Rows from block 8, named by matrix and row number. Each number is 128 + 24 x the weight over its row's rms, rounded and kept within 0 to 255. All counts start at 0. Numbers have three digits each.
# convs0: first 3x3 conv (model.decb.0.0.convs.0.weight, 96x192x3x3), inputs 99-109, a 3x3 kernel for each
convs0.0:140130114121140103147142129132131132109151116120118134109150167076096141140137132150126119152150092113103056142109123142106115166143143148141157134128149095118120171142110157133125132120167124122133156131163133100138135178146097141123114100152120134099146182147108102118096090119113103110131135129
convs0.1:117129143138121126150153156132126113102133098151163144108145132066116121079100125152146117133117089110120110143135114137142139136135154125107111130135116149130099102099137095119165101152156132107136131126146151112141122118139132126149097123122158169135148165147127144122138151143118117122112107104
convs0.2:114102092121123109126154152118140130116124124119128141123145114108095114129118139093107107132144125134129107126198216108128121060072099139124119137130141123128167150175167124125164075071133172134121121131133108120135116147133147149120129122120108103113106119134094118119137144151087106121051055067
convs0.3:162159090127116108101107086121145132142109123132126155157170156094170153087106134144130114159106097133107102107102123144135128132103097098111138095138139144142155189134150189142170148152129130077128159069131115142132108125124110139114125117100070140122090185121111139106126109085123092087084075078
convs0.4:137161142114137119096108101101086100134125131129148143144148150131106121139125149126130128124152135130130113123144123099092109108103103113124121097085099113105117146111098138120090139135123140121145156125136110125116144142137140126121168137120108147127076086086136112128158155142112114109076077085
convs0.5:094100119104095108129115107107121115124127113133138125167124187174112162171144152132128114112117116103103094162163117149141130177158155203186132204171124151119135136131119126147134112138134101157143108147137142114134076144129099133101149140089112096103167148111146129106133122099096090109128120126
convs0.6:137134134138142149108116136124131120123137118116122120137095067169130100177156151140138132137148121151147120146119121134114114114152151136108099154100100190189144119097128112100106111112123110104136122128140118148171078105136107111134131116120117122118106109130125110126123100093138119097160146118
convs0.7:113118122140155117128125123128139135145122117116130148118117114123105114141140137138132156125157143113136122087075134114106141127118103150095093105059143086116178140143133129122151149147127168136079153102067107083080139100119138111125120115122131107128141081134126136173110142145130163129148146119
convs0.8:130135134114163148149148153140127130120144102106143142154141154105098127122154179108103098152160180151189193100088127077085117098098097109127177109089103106073123145147156131093166117065122100120125149136136170130134126146112127129104125140123124110108154131101115116135114093120122115088115134096
convs0.9:164196161170184153156152132136095092097106093103078072127161137124141118137133108137162123130143101119154105096145125090159177100166159123145138160160170135164191177169137206176137161150132097123110115123145113142150144142094169182136147173147136093108135095124132110154108152172129184202136179166
convs0.10:134146169143163180132151168117123119130124139085090119116114129092111133116132162141132118122162134124156105121105108147141134113117143087101116067092101107103142106084117094074091105084102139110124146092108145129152132145157155138151122112109136128096092055100111097136151157137162169146154165137
convs0.11:113151131096134163111121121124146131135139143138134127152125144126069135157122156058127160133189181144213154128092106123096110115120098137094111120096115107080116148131136090063132065104170147095103130135124125123090159149093138148106121112105132109116126110100138093094091084096075080096097114117
convs0.12:136161113150136135152128122131117133088140181075121165116110107127147127118151202120136115140139130112130108100125114136140118136135115140122127104119102114112106118105132101128120128127130163135128129046127116116133117128125129120118132128127116101137133124113103139139135123133140124131143132156
convs0.13:119113123119104130107106115168145187120116140147125131124140124128118118130117106095115095119104113110088102128140121129144117136150143096124149092134138109148151148143127113134111116143116139123109117125144147151168101073103089052092107065103159150135162148112155125104130125098105086118082074106
convs0.14:089132139130169147124139116137124130127122134109117113122122157111129140135156139056055092130171156135147119143118119145120134124110117199142121174070132122093161135118111106078085090071091179196160183146128117090099132127130126119135120125140136111110085105130112165164181202165207184112159102049
convs0.15:139120114147153136111102147109124116106112143119121120154138123129116137172153138086114143124143108108102107089085125132119132148150144123126156098046162105116151119130134089111130106105116113123132199148119113151157119167136151183124138173123122156117129116141152141115164187131219255175148181160
convs0.16:088101111124129106126127123136126128119125151123133122118122144143151126087125098138143118147122099135128136122115112127129132105090122104135130125162148108123121119158156092118157108109141135144118133124134112095094124161111102119132095113124157159163119103140109076118127137109139163126131156128
convs0.17:128134123109122147096102124124149126193234218090126103153143135134153121124112102127109109143127128141136137143125106132122132130125137142127127146157133151132121085108114126138113131139145121128145098138129130150134111143124103150134081128129157175131170221152135146130110104108096063091117101107
convs0.18:159168172136148161113154159167175158196189176132144115131130129146121119138132145091094118102108139118139145135125119179147142149156146084123136081121132129128144129077105123070088159095126101139116119136128120138119130131137151136139136147162144155164140165154160147161154137145133100125147139133
convs0.19:107132139125123140121127106120119106135131135097104111116105126110107124113117145128126127109109130105124110104102110069079114084096099140137118143158116145142120135160151120140133132136109130158138123154133108110080086090090106103115120125116085130150109143151132158157061062079103093111151147142
convs0.20:129157139144142130138156151132160126128169126146163136103110125098114128144126114094087106103107139106095135113122128149128120148107121118117112141151126134142138146110107137106121128098108112095125114099120137096119131127134144118141134130141128167130163175159139153111089102119094101118094104123
convs0.21:136114091133145126104125123120117124119128145114131123160118100165109094177140103104148171144145159127114113112107147126122127135131129116105131116064120107077126145155182104080166157094140122143104127141114109128137093087120121108102133117103085099128113088108143115137165180162127163176100134176
convs0.22:161153110160156138149147131089072048061051024038037017134117140136110144126101121145140135110107126097092081116116132140121120152150136114098149103105149094097150170158148173140124150129126122123125096122116126153128124122098105111110092103089083108104101123108098091069162207182170205216141169198
convs0.23:099090107108110123098122115140156133176195161151144132166180131144160120123146112126125119125116139108096109103106107127122130157135143099144168099150177117162169171151127193176148167142131137146141148139137154174129139153127137142139128136139134113132153130144128088107150135134162158144178192157
convs0.24:140185129142184124118114116119136110120165099111127113115122142121113151134099111141135104119140145109133168131107128136144106121120145115098167133124167139127113101042139097030140147152141103081140092109157142189117117130181144172164113120121133110110114124093132090135160158142150152147142148132
convs0.25:122133136107123153099112114098131092133178149078124093093121148111114146111096130138137137142128147133137141112105088143145124132139116148089112157104123167150165090090127129104113154116120120111150121118137131133130132087122121067108137110111126134153131112124110104110130119130103098106138122129
convs0.26:125123104122115116091110134103099111117112139131113134091107133132132112107107074084127162142180180202197152130129110126112102139111109126136130119149133133140095117099107125110135127150162141156127133125118125090079153149120144136140136132159158130109138111093112094093105111132122134144144160156
convs0.27:086117149103121145145134135115115091128132104097134113142151180135134144122131133144128138101099134129140133129114105116118133127149151108081109092067104119132151163157150152080111164091116143156134135145152112131123110111100112138143101128151058091134062100128107140160100099097092091085104088080
convs0.28:107074132167224144179117100099114110119141116111113126154158137131140117114128151151126146129078100156177128076105127115126102175160128136174136096162115107129140141121128127139108149110121122138155131087104150075129142135105127148144116105096122118108151126141131124126099117118119151109130123091
convs0.29:118122122108128138119126114120133146136137137119110119111107132143150123129131083123130156159204190193219182113101104108125137125116124141125127138125098137111075121118139128141159132159172087135140121180147148155122169120113140116142126148163116116110127112116097078116076077121108150195150183193
convs0.30:113131132116126104127123151162120103157127025208163102116123101130139116156136156137122138138125132149116126143109083119115091109153143125137149123120113126115107147122146117147102161154118127124120112028109138145153159128122136120119136113103143128143113107179113080152154135089158126064148135114
convs0.31:127123142141142113141119133130101121085136133067176179090132124128130101120143114097062084109153114152159156127111141121083101110076105119142109144103094158127104124119139132111120088076106143159131163119119139081134142112135114112121136141137145148173112070145111149175170143098166111043130067034
convs0.32:068094123103125134138125115155125135188192185103086101146156154100106099125115109112124131109110121109106123112121097108103082116124097146117098161148123158154134124117121120110114138123139090137157093109127095113127146122143118109126133125135102106125066089092113128121142153153105122121132130134
convs0.33:134137120119123121119131139124142128140132131133122122116121108133124125108106113123136145113126103136147110150134100140126115129096104143152155146142149130117131125111100111127112131123136167153136177146154146126142138140129129119119120108090142109130123082128098083117184159139138107082083030019
convs0.34:134152155124157138102103103111115111119162142121127112125143153091101148096098126144127118130105075125105125077099093135145121142120123105127140115095120134119112122086105105076101113107124132111088137124086135122112118154182103151169076100134119105141132120150120118147120134128123122122117111114
convs0.35:103136138143144113161149111131142125140148126120131143110098125092104130102089109174165137130076057114099138154133095129148135100155154108134132119127153130164166177171114162090081182122143091156148124174152131161106146151135137120141122110118136106133118082110109103129096107122098127135098116107
convs0.36:165152145146100130153143135124118110086119099097116123120118134123140096132127102142137129122085117116097087133141125117115125152137139117125136113167147103120138156133137132134128126111122112115135120083129155140148174152142153110136152131143166150133122176133117105111139106115133051084137125137
convs0.37:153115128126139140119108128127107117128137119123129121126129135103141126121133121140139125133127094130116114080083111116133100131117098102142154120111138119112126120097121121153153099127124136152147183168115144134121116148130147174140127148123143179107192193120120140117128173149152205171129164138
convs0.38:128129117115103111134129137190195191124044104152047125137161110147134120141114117093107122118096119129118138120143168094106135115112129162119122112092087123110101123165172125144161110129109155144135141137130128131113138119094130141121121141129122098097144164119163187180120107120068034073069053076
convs0.39:134134136186120132176152153148140147159111148142107143148162138055148152117174121115132171104120146108076152112158121107126094161150103138136146133155155141173165137135120114119153114104158139121137133100126078120110125135149143140130127112078122113117107126117116105095120129156125108143135123151
convs0.40:139130130127122164114101130122116102132128186174117136171127161162113119165157154122118130108141117129151131160100103143107120121151158155122118186132125152143128146126146125109116143128153102096115114117116100097121141124150111086106130114140083114139127116185117113146132116107125119109136135128
convs0.41:125131113152129135129144152137152159065086094207214236102131140105113098102095088134161141121125124158118113125133124152138116140139141080113141063113124067100117149158177150126153160132119133096101098128094082134075107073089143123154153147163109143138064112134125154153154198188160180175140142154
convs0.42:145116096098100095138117118091094115116113118109097118136158140132131149123129134144116108130122121116141139157085145107090140113095147107138116123119138117130142086106109138134143149158118084111125098162155135128144130121111105140135106105123113118102128183120129154084136097109114037070129078094
convs0.43:125149182098110145159163159124105090122122121131137133104158144111168148105127132116112137123107119105068096130138114131161152116146126150135090124130098103128156164138133186136134132100125134129102126147131118143147123104135154139135123140119133139151123109096159150123130153151106133146073082108
convs0.44:117104092150179135129141091131142147139154157153164164111110131137128145133096120133101103112117145116132143112109116115124108118128105157121114158136131163158159133147130155152114146164124132135116095206074138209110130150123116162141143160148130177151175144119138107119098101098113153186130166172
convs0.45:098113133130151131089080101124145140133116108107129133129135131143140112139157106140157146164175125125082061097118145152155163156108141137129111138142143108134157139104127113105098116140121107149144146124135134107126154169139154166137138123122135129140129081084136155117138132138131119125095072081
convs0.46:097121134122119090094086096161151163142141130126150149152137121157137113158119099127125133133154137141128104107129136118136116122125127124131109103167129109117123112148130124121143115114148139124124148112114126089111130136156167149153122144121153157113165140109124126131150155125137147117126116111
convs0.47:106089085136141081157130110134136123135125139169154157119109084128076134140113108132119121172171138148128137101106129095114130072094143105100100066094128056114104092106113123163155130157138141147134142135104124120113133140114116122100126108110135120120179111140143127144101109142101105144121122139
convs0.48:113136126113119107112123149113130129122109115136139130147118101154114110136120109130117121153156151139146143133066105169096103161162146152131111112132123129135123120156144136102098132088104138112132134124138147141133108159152133202178101148161132167154114153139117117119123078072123056053151130127
convs0.49:120118128098114129079071080107107114103127123102118104117143125141157123151169131118122112102112151146135143123146114100138121131141126105121113112118112103118159106116148112111123138114110128176133133174132113120118132094109109086120123146176124076120101090109139195168140150154137141138114096105
convs0.50:098079099146133146160169147143117126118138133140143118116131132159182158169145145114118142107091128130151120108055069067081137137138136147149146144172171121095119159112130142108115116111114059125147124142134147134097120095144105122131129129138127140123110128111114089094035000050102069102167172177
convs0.51:134117092112098107120127128155146118158192143132140128169133130096094138094088128121120096123126115116144092095101122158162131170162115128104171123089126112099163189176139174153164165142148106109130154100150154152167101139116122156115119128109136138116170176123139142108099072120076077072094074117
convs0.52:163144134112110107113112128134097129143085125122117138116162144131141139133113159143102134129110190147180158143127099128143095125148128134126152131129141182164178135154160155192152159159128176170102172181097095142114158123099176128146134144124121103089166099107118150156104151127102157128106114092
convs0.53:151124117126121125111112132134128121136165133129132116114129131102133156135123151144136130138138100134116083124131113119123110142131133132146145127120134131141153129117116119095112135102115133141086118129092102107102126120146130145155122130135150168119172175142116125112116141132113126128113126127
convs0.54:124118112190193164162183143144136155137119138130107129101111127112138155134117132103136129123139128130128118139172124155194147133118111109093115113099110131127137122125123113113122124123122152140123112093112098097107153107117153076109116079105133120145099066115120093101144172146183221182163179154
convs0.55:152142121132151124108121128117111160102103141119117144148149125151127117164133121121134147112113131149145114155145153138122135145127136151147173126093147134106140102109130126135161131116144093106147134107135127093110130114117130097135125109126146142121135095121158133124094092107101104103120116128
convs0.56:130140127136141127154150122116127136114103114108113118110133142102116149141154139115131164108116171026065125116130140107115129099128142128124127145137127119112122108074162111104168110095116107114136111124144085095106130119111145112101132116122087101126071097133110105128087101112082101125086098133
convs0.57:147118109150110108145138136107125128121129135119108126101135121155203160110152136089122129121111124109109119160176136126175143121144130116120139105142146108112140168153158162171117145123135125189157135106119128100101132147129165127146137120121116123131125168129100122121121102106117089105131115093
convs0.58:133141120149152113142139119114141125135180133111142103130177144137193157105134124118126107121147139161180161138118117163159124146159132117136146119138144129146117146176167200189156215196175161157128151120103126135121122108149137107158149121128104104124082085115097104132164176154176204172152176153
convs0.59:173142125165152115127119122107115123117132131126125133129157151133165158112133126117106102089117123103131116088086093155156100127146133136128142128129129150127138146158137167176149152164147120098111118107130135157172147139134167148127138135115135171134141146136150138128138127125131130128127125133
convs0.60:143152111140148109130161151124124133095071088142106128111120102111137118113136115112127127128114141130151139159134124127106094164140125160147145172193143126153119163130145154135166098121144141122139110077127151164164099125139099149141097104113091070089128175116096088074117117124112104111132127132
convs0.61:108125138136127123127120118148180153132169147107144134127145172101115141081096109141153136110120117119118128143158168152181173131144136127100119117100133113114134138133133151135124133149127128138123104092125137133174126122105125118085120122087143127109148142114160150127148165149147152140118108102
convs0.62:127151155135144144131130142100088114077051112096082116127141141123136135107127137081106103126116111114109108144138119147171116147149120082112125109135121101114116133121132123139152124149146160113104153102110149122116140132108120133114126126097128108096160124089146121089125129120122123107124125119
convs0.63:099116132128162139104122111116123124129142139149150144117077100128081109147113140098117127133162125147198189088090141132120137146127137106111133085071123118109131121075133101080149110084146135114106126103096121094133122143136125150124133144114152170143195144152147140122177168153160177155172168163
convs0.64:096104103128118122150152123131142130147134105131122101140163132146140121103132128125135087113144102119106088124115103139125097106083095170147098154126122129148108087095163105109118151106076171183138141086124079046090146134139130107150100103135118107112136105119120147135144139127140130109120095084
convs0.65:118162175114148155117128142099116108094117097095110102137102101141104099144108104146149155136166145110119066142126119151150119107126097136131145117136155142128111117113127140140128163137131133141127140142132092117137135116138145117131126105123085112130081082108106113126123133124131137127128131121
convs0.66:114124118128127120089099103129112097163158123111131107139145128126100111127111136156153152133104114122127155127120145103093127117101137134144164113127155132142168121127107093103117119116143136096132074060138088135160103121115091117115089097109132134134130161124150138114131069066098011036109069085
convs0.67:109130135104120204106115105109123131113104134127120124140206183148107179150101137130112129142137119146133154143122150172104126161131126135155101131121106165149108129125160168099142168120101125126135120132078085146131131162155164149104127107116115153179125064153133112125162150134157140118136124124
convs0.68:134103146172181123143131116135135116127124131100094140132120120151136130161150138145132139108121142134131117138114151121149136130154149135112102111091100136173160190133121184132111155155151105141117096120117117147159119114147148143134145150137125123123136098106127118135158154138151169148147148143
convs0.69:120108114114153126129118102135115114148104126151121140089100113114132156158105116148090127121100135102112154176135173151112145146152152113109138137085132112088125164140135153124169168090166058110156117174118101159089113139126139124134129113128157141119178118139118092146121137144106165166097173170
convs0.70:113094132097077124101103138131144145124143136148133113138119117123103116109124130138112132152119118130118107105085081102110121119119139139140118144125131128132133125134140126119123129139133125158151119134143117132108108148114135206144102165133147168121173206129118138118094078087096065086114100103
convs0.71:115116096151159120149151137128124138125160144142145131110088108115103120082096118104101130136106086116117097088038069110102088151130122112108138116089120138122118086080092135103100129123102092117114151110120118125162125148153121186148126142117142139119141118109133136145118124131123122119103094112
convs0.72:121146130142149124140155136106125154129135144143145168127105110163154132154133152128144100154104083139148126119118135158146124165119106130123148083120159101103135112130113102117108126129128132141143100092136115103140124160152122139126140151138129110079137154133142098116171111068163085049178128091
convs0.73:117135150129136151153155151095086131000000000129131157152164140166165153126121137104121108138131106131124107095108067128145110103108100124111126136139149130117141113122120151164128156131118110132138077091114118141127113116128130142166146161168126121117129127124104095108131121136124107110164140143
convs0.74:150152152101112133146130091136138127133128134128135111140147116119154146148151138166163155166150154119111149151156158109135130167162117135137160137133138143130118138141176131159204156150180114096108176140120123132133114102113126126124126145124108157143107139151106111109094145158075130146084131157
convs0.75:124125113160154131141095091139147114127128127135131135160133152107063111115104146106098118098118132122131127098119128132131115120109105134103112087111111148155084142121134135113119128113102159165144143132108108150162130130114143158146103104088139156099171129123143140123111128123124129105114119106
convs0.76:135147136130136133138120109154224140166251169165228183116147140136153140150156148135125127112096120110106129105089108103092106129120116109116118115122117128132113112115117123132108113121086104121127111130150121134137131147109145192165117147136084111114067095108105116124137124134103096102126124123
convs0.77:149139104173193145117146122137144149161227196156202169113122125098101121115103119166147129142115108126112088140148129122131124093113110131122139133094143159125159150112136129117143120125150125120126131118086139126092119113110123130129129128104107112102116079100114077098100111097126136113122118098
convs0.78:144108134078136108137107100091091071130155061110153109114133117129101110147118127071112122122142124156144123125117142099109138158155162106101106131135130120125145140158176091116145107126148128137155116127121129111145130161136166165118114158137150145103133154140138128113096100127072071113104099119
convs0.79:142136143133132118159159154109111085139160089137166110143108114147112094130121102117118122136139156100133117124148147081132138123138136147117123155147127128106109176131136160142120104096104148134105175136140147121154134154121177164140148148125146142120155119082145128125077107160033085153048085135
convs0.80:120132138143101131151152134131140129153108098134152110116123136146151112137128120134128109117099118133156152098145173112126149142144150108130173102131155120108131154112105132100130123132150143132130103125127097116131159120111150103129146123138147139124126108112133142145111115147118108125127111125
convs0.81:098110134114135114127087109132123111139142154115125120148149114124108141110094107106124133144155143132119135179208176116129132066090119143122092151090072120112098139129146116147143116133125147150092136133094117133191154121135131105109144148108143138124126079143145166120117159131159198130111110141
convs0.82:150130126149155161165152128148137126152109131152139133149114092173151105164173122102137152097115105098091108131173223114137159146159141154155149145171164123151166100146181142150162147128128151139134083116103099135135130103112120104143135114149109096107110075072140127115136148119133146119137113109
convs0.83:104110121094123107105096094111131135103191178105126147132125110125125144128113131132138133115155133112133118130113109130156120119107095131119121106102105138130130131141123141122086129107114135118099133130134138109130115141162124167189090110140112140153136134150133103105142147140144133140143142148
convs0.84:131127155150165157109107117174143161127104108152118135128142172161136152151143144088105100150183157140151130103118117116154116125148148131136148162159159173162162096132134083113120117094097124093082145111125098122131180136143190153175145123146133127130130107101153160158104099102131117121134121136
convs0.85:123124121142122112135135083116121137146135138129131139091101145121124134121133124109115133130146164129141155114136112149161114155152104143127102118128106129143105192119131148083135132105140108154133069157139125129117112098086137092086128092099155130148161154101146133124075102154033035168103094146
convs0.86:117112135125140145117146140108107095113127097110110096125144125094132124119129133135132119156119125149156154134140157117132140105117132127124142115124161151153173101100092111104083111106082147124127126100102123150125170134118158126119133119116134109115146116123143103129137137121142159136135164134
convs0.87:120111128167124138156144109131136130157150136122134124129138151158141133121142133116121101156133153156121139083113140106126142132169182149113118161164110148165138137142156127093167127121164109105122093102147117140165134111129121091124114131133126102091106112095132151138088054074105023060121048078
convs0.88:119114119117108112100104130121149153123136159147155153160138108166132137131116125164136088140105033131066091111110100117110122114088129094141108106143097109116090200186150200179166162164183081048121109115118164136142087093141076113151099134143100112126091104135114134149113128109133158130151157130
convs0.89:148136133173164141163150152118142124122153150067121101111158154086125158097115146128111106116108119117110122138112102115142142123140152153121146157135136151143165107127122125138121119129104126119124106117118109145155149115154139093165149072122108146173071112186107100144125121126133137118132142133
convs0.90:099133094110085150144109105131136102128112135140108120170136136130139114127138106139120147120138115141137126142136135139115133147144129116135107100159103177128117093130104104171091117124105111107161146141106119111111122148105114154125134142126121105107157105130106095097140130104114164125100123141
convs0.91:124164141114120128098135141124126105139132118137129131118156120109103080097086083144138133135158156143204190122165147153128134114101141135106099132108142127092130128148132142130101115075094193149100165111134108105150123095073103122100106136102124083113125114140119159128187197173151111117096045073
convs0.92:102100138140143141154147165122124128145149117127133126098129164130119114139132096098112114115170133096152157143118146138127137128135149132141156103122168082103145144117128137101102177177099140123131153109109140118119079114154118139130129140141107139123052099141125116126122100113133115098141145105
convs0.93:134148106169169142146160120116118110100100108104102093179166179177075147164160171118156135136146158122124122099101117153136123132118090135132133128115139125138151099136130114158161133165149136131130124118143144146164091134094102139111087112076108088096144061123136135106084068072071072074084073080
convs0.94:104116140113118137116123131139140119174149139065093085102105127160142160133125163146143135128133123127142131101094086155113092138121118130107126104098129097113113182125148142118159151138139113144140125145141132133135126104101124087114112103130152130126143097095104117127138121120153139116156143111
convs0.95:169142132174165121115095126135144133126138122174169165137131113130116144140134157102136120126158093152098106110125139117132134125126111113106163119071166136118141147105113092073123126154163114118119095143122092156160155146127118165107138143116097121101126121147116133113098108123102154151108137151