From a checkpoint of a small image denoising model: trained on telescope images of galaxies (Galaxy Zoo DECaLS).
Rows from block 3 of a small image denoising model, named by matrix and row number. Rows with one number belong to one channel. Each number is 500 + 40 x the weight over its row's rms, rounded and kept within 0 to 999. All counts start at 0. Numbers have three digits each.
Before each channel's rows are labels from the 100 images, of 14848, where the channel reaches its highest value: "colour at peak" is the nearest of a few named colours to the mean colour under the peak; "responds to" is what is common among them. Only what is clearly more common there than usual is listed. The data: telescope images of galaxies (Galaxy Zoo DECaLS). In brackets: how many of the 100.
# convs0: first 3x3 conv (model.enc.1.0.convs.0.weight, 96x96x3x3, each kernel summed), inputs 0-95
# convs1: second 3x3 conv (model.enc.1.0.convs.1.weight, 96x96x3x3, transposed, each kernel summed), outputs 0-95

colour at peak: brown (66)
responds to: edge-on disk: no (52); spiral arms: yes (45)
convs0.87:449474521497525561478466514570524477462457495492454478482512554513462435417532535476496435444514514515522526449473468530519478480557525528477477493606526483491419483493473547526485428495541429558536543488503460449467481500565396545457471449462458434511539478533524530462453514492440462489
convs1.87:432478509445528428509500447479508549527453490451430504479468431524566481464524504468476519514493449510496418474502556477487415516483482438505486461454476490475531531504381451476458512427508557492621517564478505489508508443535545493530540509531483470504540491503499480497566556487451550459

colour at peak: black (97)
responds to: shape: featured or disk (68); edge-on disk: yes (33)
convs0.7:514498610497493499465513508493476469623473471533520453481454511587517503537530500500428474514543502499482477557505519534535507557610515491464478560517487524488567516479459478512516556536472507526492615514489496542519505483551453474536488466471476503532472445579488477482618485517499468533
convs1.7:523493479527528473471514491501567433449284435526447525478467527548508496531516497489492502521488527543487478451491481471532532575509546467554502451526460502477505489474486505525501460511497497504532533480498480549460509483481500468531458350451507539519545442512465502485486507519479516497

colour at peak: grey (48); pink (27)
responds to: shape: featured or disk (64); edge-on disk: no (57); spiral winding: tight (28)
convs0.45:469627506543520514530494525492500492475492478545499516557507512483570453470463512575481561490495546450483557483511510554471474528502455589418445560547511541500528529506540477467512488474483606504497471545526438450531461473550435472478617436510479488545475476490488496536496459511476517493
convs1.45:459514437507463502559520510531495500493471435484486474522491496476484539486497507448501458493570461489481461519560545519478501499528458549472513430546458476339486562464518506469502501394489485511519388426507553509481518509459479468528564515445469395461498484454490499514536527485486493520

colour at peak: grey (59)
responds to: edge-on disk: no (52); bulge size: small (28)
convs0.89:422463534519463529555483548580481441512500511500550545578434469534489476442475486541502495518460478513513506543438516520496487507486424471469426473425511443446522515566452456499435463474425495493502511602503448482563483552505471458530570554485470523491509452492500445555511464525459503491
convs1.89:491537541486450489563549471413526519527542478506545528477507494488462554407529494442500430519509536589482480528499576441503523477505524506532526477506557513467532554474614487552493510462464518574515415439523504446516492513479557487494463513448528476537495489493526479515488568498574558440

colour at peak: grey (52); pink (35)
responds to: shape: featured or disk (66); edge-on disk: no (58); spiral arms: yes (48)
convs0.49:417476522548494494436503516484516485524513488543464521491455425531499540585482542508512526453497458465531459515478447428449484482488474431536500477461472552612523459501494482452407516514442511478497506595530529548532474534454518534552475545527527556477424536470502439565559517486500511507
convs1.49:476486475496451495459576545521559510505490477470524463435495506440453431502512487425487463442567491516504467470456525539450494463488447510474507480536487482406508531441488510505468513452502491493417430436498557551466518501423430475534533450426494476486554497490437538502527452527409461464

colour at peak: brown (54); grey (39)
responds to: shape: featured or disk (62); edge-on disk: no (56); spiral winding: tight (26)
convs0.92:474571450489510453541491628447467492531460489511474481588492462428539488551541561513662527487526505486518488510520467485483457498480466559520468448476500505527519522456443507476459532497446543502482424549557461505464461517499518530526521518535495522500463549486486514584477474541515496519
convs1.92:499478475510500512461558531516533531448476484502538496588519506455461518516580432501506490472551474502511463475462489535489516391484486517505492507454508464499500479435530513423503482546502494521403629493456508509503519497482456445472479498474479431532564644494539519562512488492463517537

colour at peak: pink (34); white (29)
responds to: bar: no (30)
convs0.47:467491461481640480497468546461479499498436541482501533525511520480499474553642576507624515466523493470499515455509486502558463495496513518526470502502502497476484481494512491499504499647457458484476494479484487535488520477511494512480470455481479503623503568497497507528499480552485516508
convs1.47:488478406460595465490507506497514473471479477531468481448479414455561508479621498492535563480466474494516455468468477529531489421475497543480520474493513453444453485541478485482561522475497494507502503470421495531493562521469498493471594454518483471513530558494535491428582496443578527472

colour at peak: grey (67)
responds to: edge-on disk: yes (33); roundness: cigar-shaped (27)
convs0.71:501491496483511497560488502512508547454468489458545501512505543490492433434471503509493476499513507484524476453468499515561452486500516537425495494588484428494400494579487551526519434460553489461471489512454442433513504507519338531440486507442472433536498483468459551535437479513489494471
convs1.71:444468433420513519542466488458471513562520462499468490462577438519530482486420482495515516527543526526429493556600445512445459470562487466454523465503537507516569501527460499474499559504552509508477480524546493479447518432494568504632469503517536524538438466503541500478504506495558494508

colour at peak: white (41); pink (32)
responds to: shape: featured or disk (64); edge-on disk: no (58); bar: no (35)
convs0.4:418563499519400474600533511466473368463487513488543508545541508477541488500454535534570513503464492487508484457531469498461490495469516530502501457521545495548493523512537493516472509530505416483461445449542479499459476509525480471540548580484511463458509483481456509596422434484545487542
convs1.4:503504449515329535490515517493465500548507503523469537524558501442495509546600425491491522530583507484463553503535545457501475464518493539554503499539491509474457538550565497475499497449537514454485442498572512501502499505396497454485542482515506454412450487503543496495455455472506479498

colour at peak: white (48); pink (32)
responds to: edge-on disk: no (51); spiral winding: tight (25)
convs0.66:504491537487448516524486533552428458503480533488526533514532429549520489555512508471610515471488496508497568481501517521476508486532449521504424478463558492525501501454547412489485482593399412525511544464459468500508478489541542419501484511508495508451543597541465503511499448423463478527
convs1.66:494433501491427533493436441484516493518493512523408550463532491510504477508605452510467491484527448477456472494527553537513589478461535498499511428414451507495407490548418517506497462483523527463517449487535502495487476512434462428521560519504480530441441560503509462427530519466523534500

colour at peak: brown (61)
responds to: shape: featured or disk (62)
convs0.60:464469585511460573483537473545588483532523476539531565480562506527553505500519513497485482567534442499506586565511503478553531504502499512439514543485494535516531561480552532509514490478505502551559523547648548474463499480473484571513552519547532527503486486535540442535463550489470548475
convs1.60:478468564559522470495449495428469472438421517478499425511471444543474474545515490522503490506475394523543432500541502542534490556523503479566481521487552496471567485520480507457515608484458556513499521499476535497491507484582482466508561536561510407497536552569524539489538473456485524468

colour at peak: pink (47); white (32)
responds to: bulge size: small (29); spiral winding: tight (25)
convs0.58:540514508517455439512449484393543460451475519430511487503476490510498473393453495476451499518499530463509464501499449587509478473439512482512457494415491392475525501559469507515530528561518493500509497464504449523450502493524500551511486543483459516605440430519434475507501551546547458506
convs1.58:491466504506586455506415478475462469508491507434490522515471476492487488463550601475519509532494488505490461514513514556514526536408490526530504421490525550547540551521536511548561523492548464481489396531488515502556528478459486484521521533530452522525488429477472468495460616456480476610

colour at peak: white (51); pink (41)
responds to: shape: featured or disk (60); edge-on disk: no (55); spiral arms: yes (42)
convs0.83:541511371496526470531465544459457558445514471521491453520476479341496472520517512520489473517453534472499486462536508510462462525459497478525459494512517523519484516549467478500512534539466479468465334493472468539510469483499513478537489511514476514496513524427473565484407490526540486514
convs1.83:507497356504481508491519544539494454547505491468500523508544494417464509517517523494469534485464495495504482414516459529485495410538484509514503397501474503382463449527455550485478429508491514491513398504496505465511550521436433486470499499449471485479520507416493447485507494550436496517

colour at peak: white (51); pink (34)
responds to: shape: featured or disk (68); edge-on disk: no (58); spiral arms: yes (44)
convs0.93:500508653508494508440501517489514470576515482516474514507543499630497526510471519518609535521491498482486527571522507504542507492576503480494493473470508494504556562433535515489463537482495538567512631522532514487510514496520514505450539543496497541468519462593472525483538513495486467500
convs1.93:475478416486510525565502516522514482480377406504466504452493483627536489488519551468526498519465512521404454537524476499514478539530517487463511472529490518496453454559441487509523524448498497525552470512522496524522510512455585458482528386487504539462479527548551494485542504483569461528

colour at peak: brown (51)
responds to: shape: featured or disk (66); bar: no (31)
convs0.48:562540570556481478514509503462557458495405497524543533464523556564541505470529493511479520506518528515505491482478499484471520470512534532476405545545521503512437514463474503543521468529472516576440555458450431430493479484498491508533501390460400501496498474598458517532490515448439490465
convs1.48:495476482430497470460444507517490481533370489456482465472550465537484551503554467488527469562521520482507463491517474486533488483516394495499513511471488465432448553461481543501410473531488502468512502543490541459458457597490447449493503531587466466536503499486500474443563458523442584484

colour at peak: brown (54)
responds to: shape: featured or disk (66)
convs0.18:502518522506506501538475448490501515505462516482490528528554455498522541519537559454499529485539529544515481498481487426533518488402518513468551517409490492500551524526508505555502551544488539462570473548606585529515520485398555544531536495537494558510474523469608432457478582494511484480
convs1.18:511506498562535436459489505488486522464442493535502529551492510477434508476525617497509433510476358472527464492504502505509558437532523479531488555460515523446520582519468477457529549456457487551537469476475441507507449505507507482460512549583519477489526520573501532505539584512501538567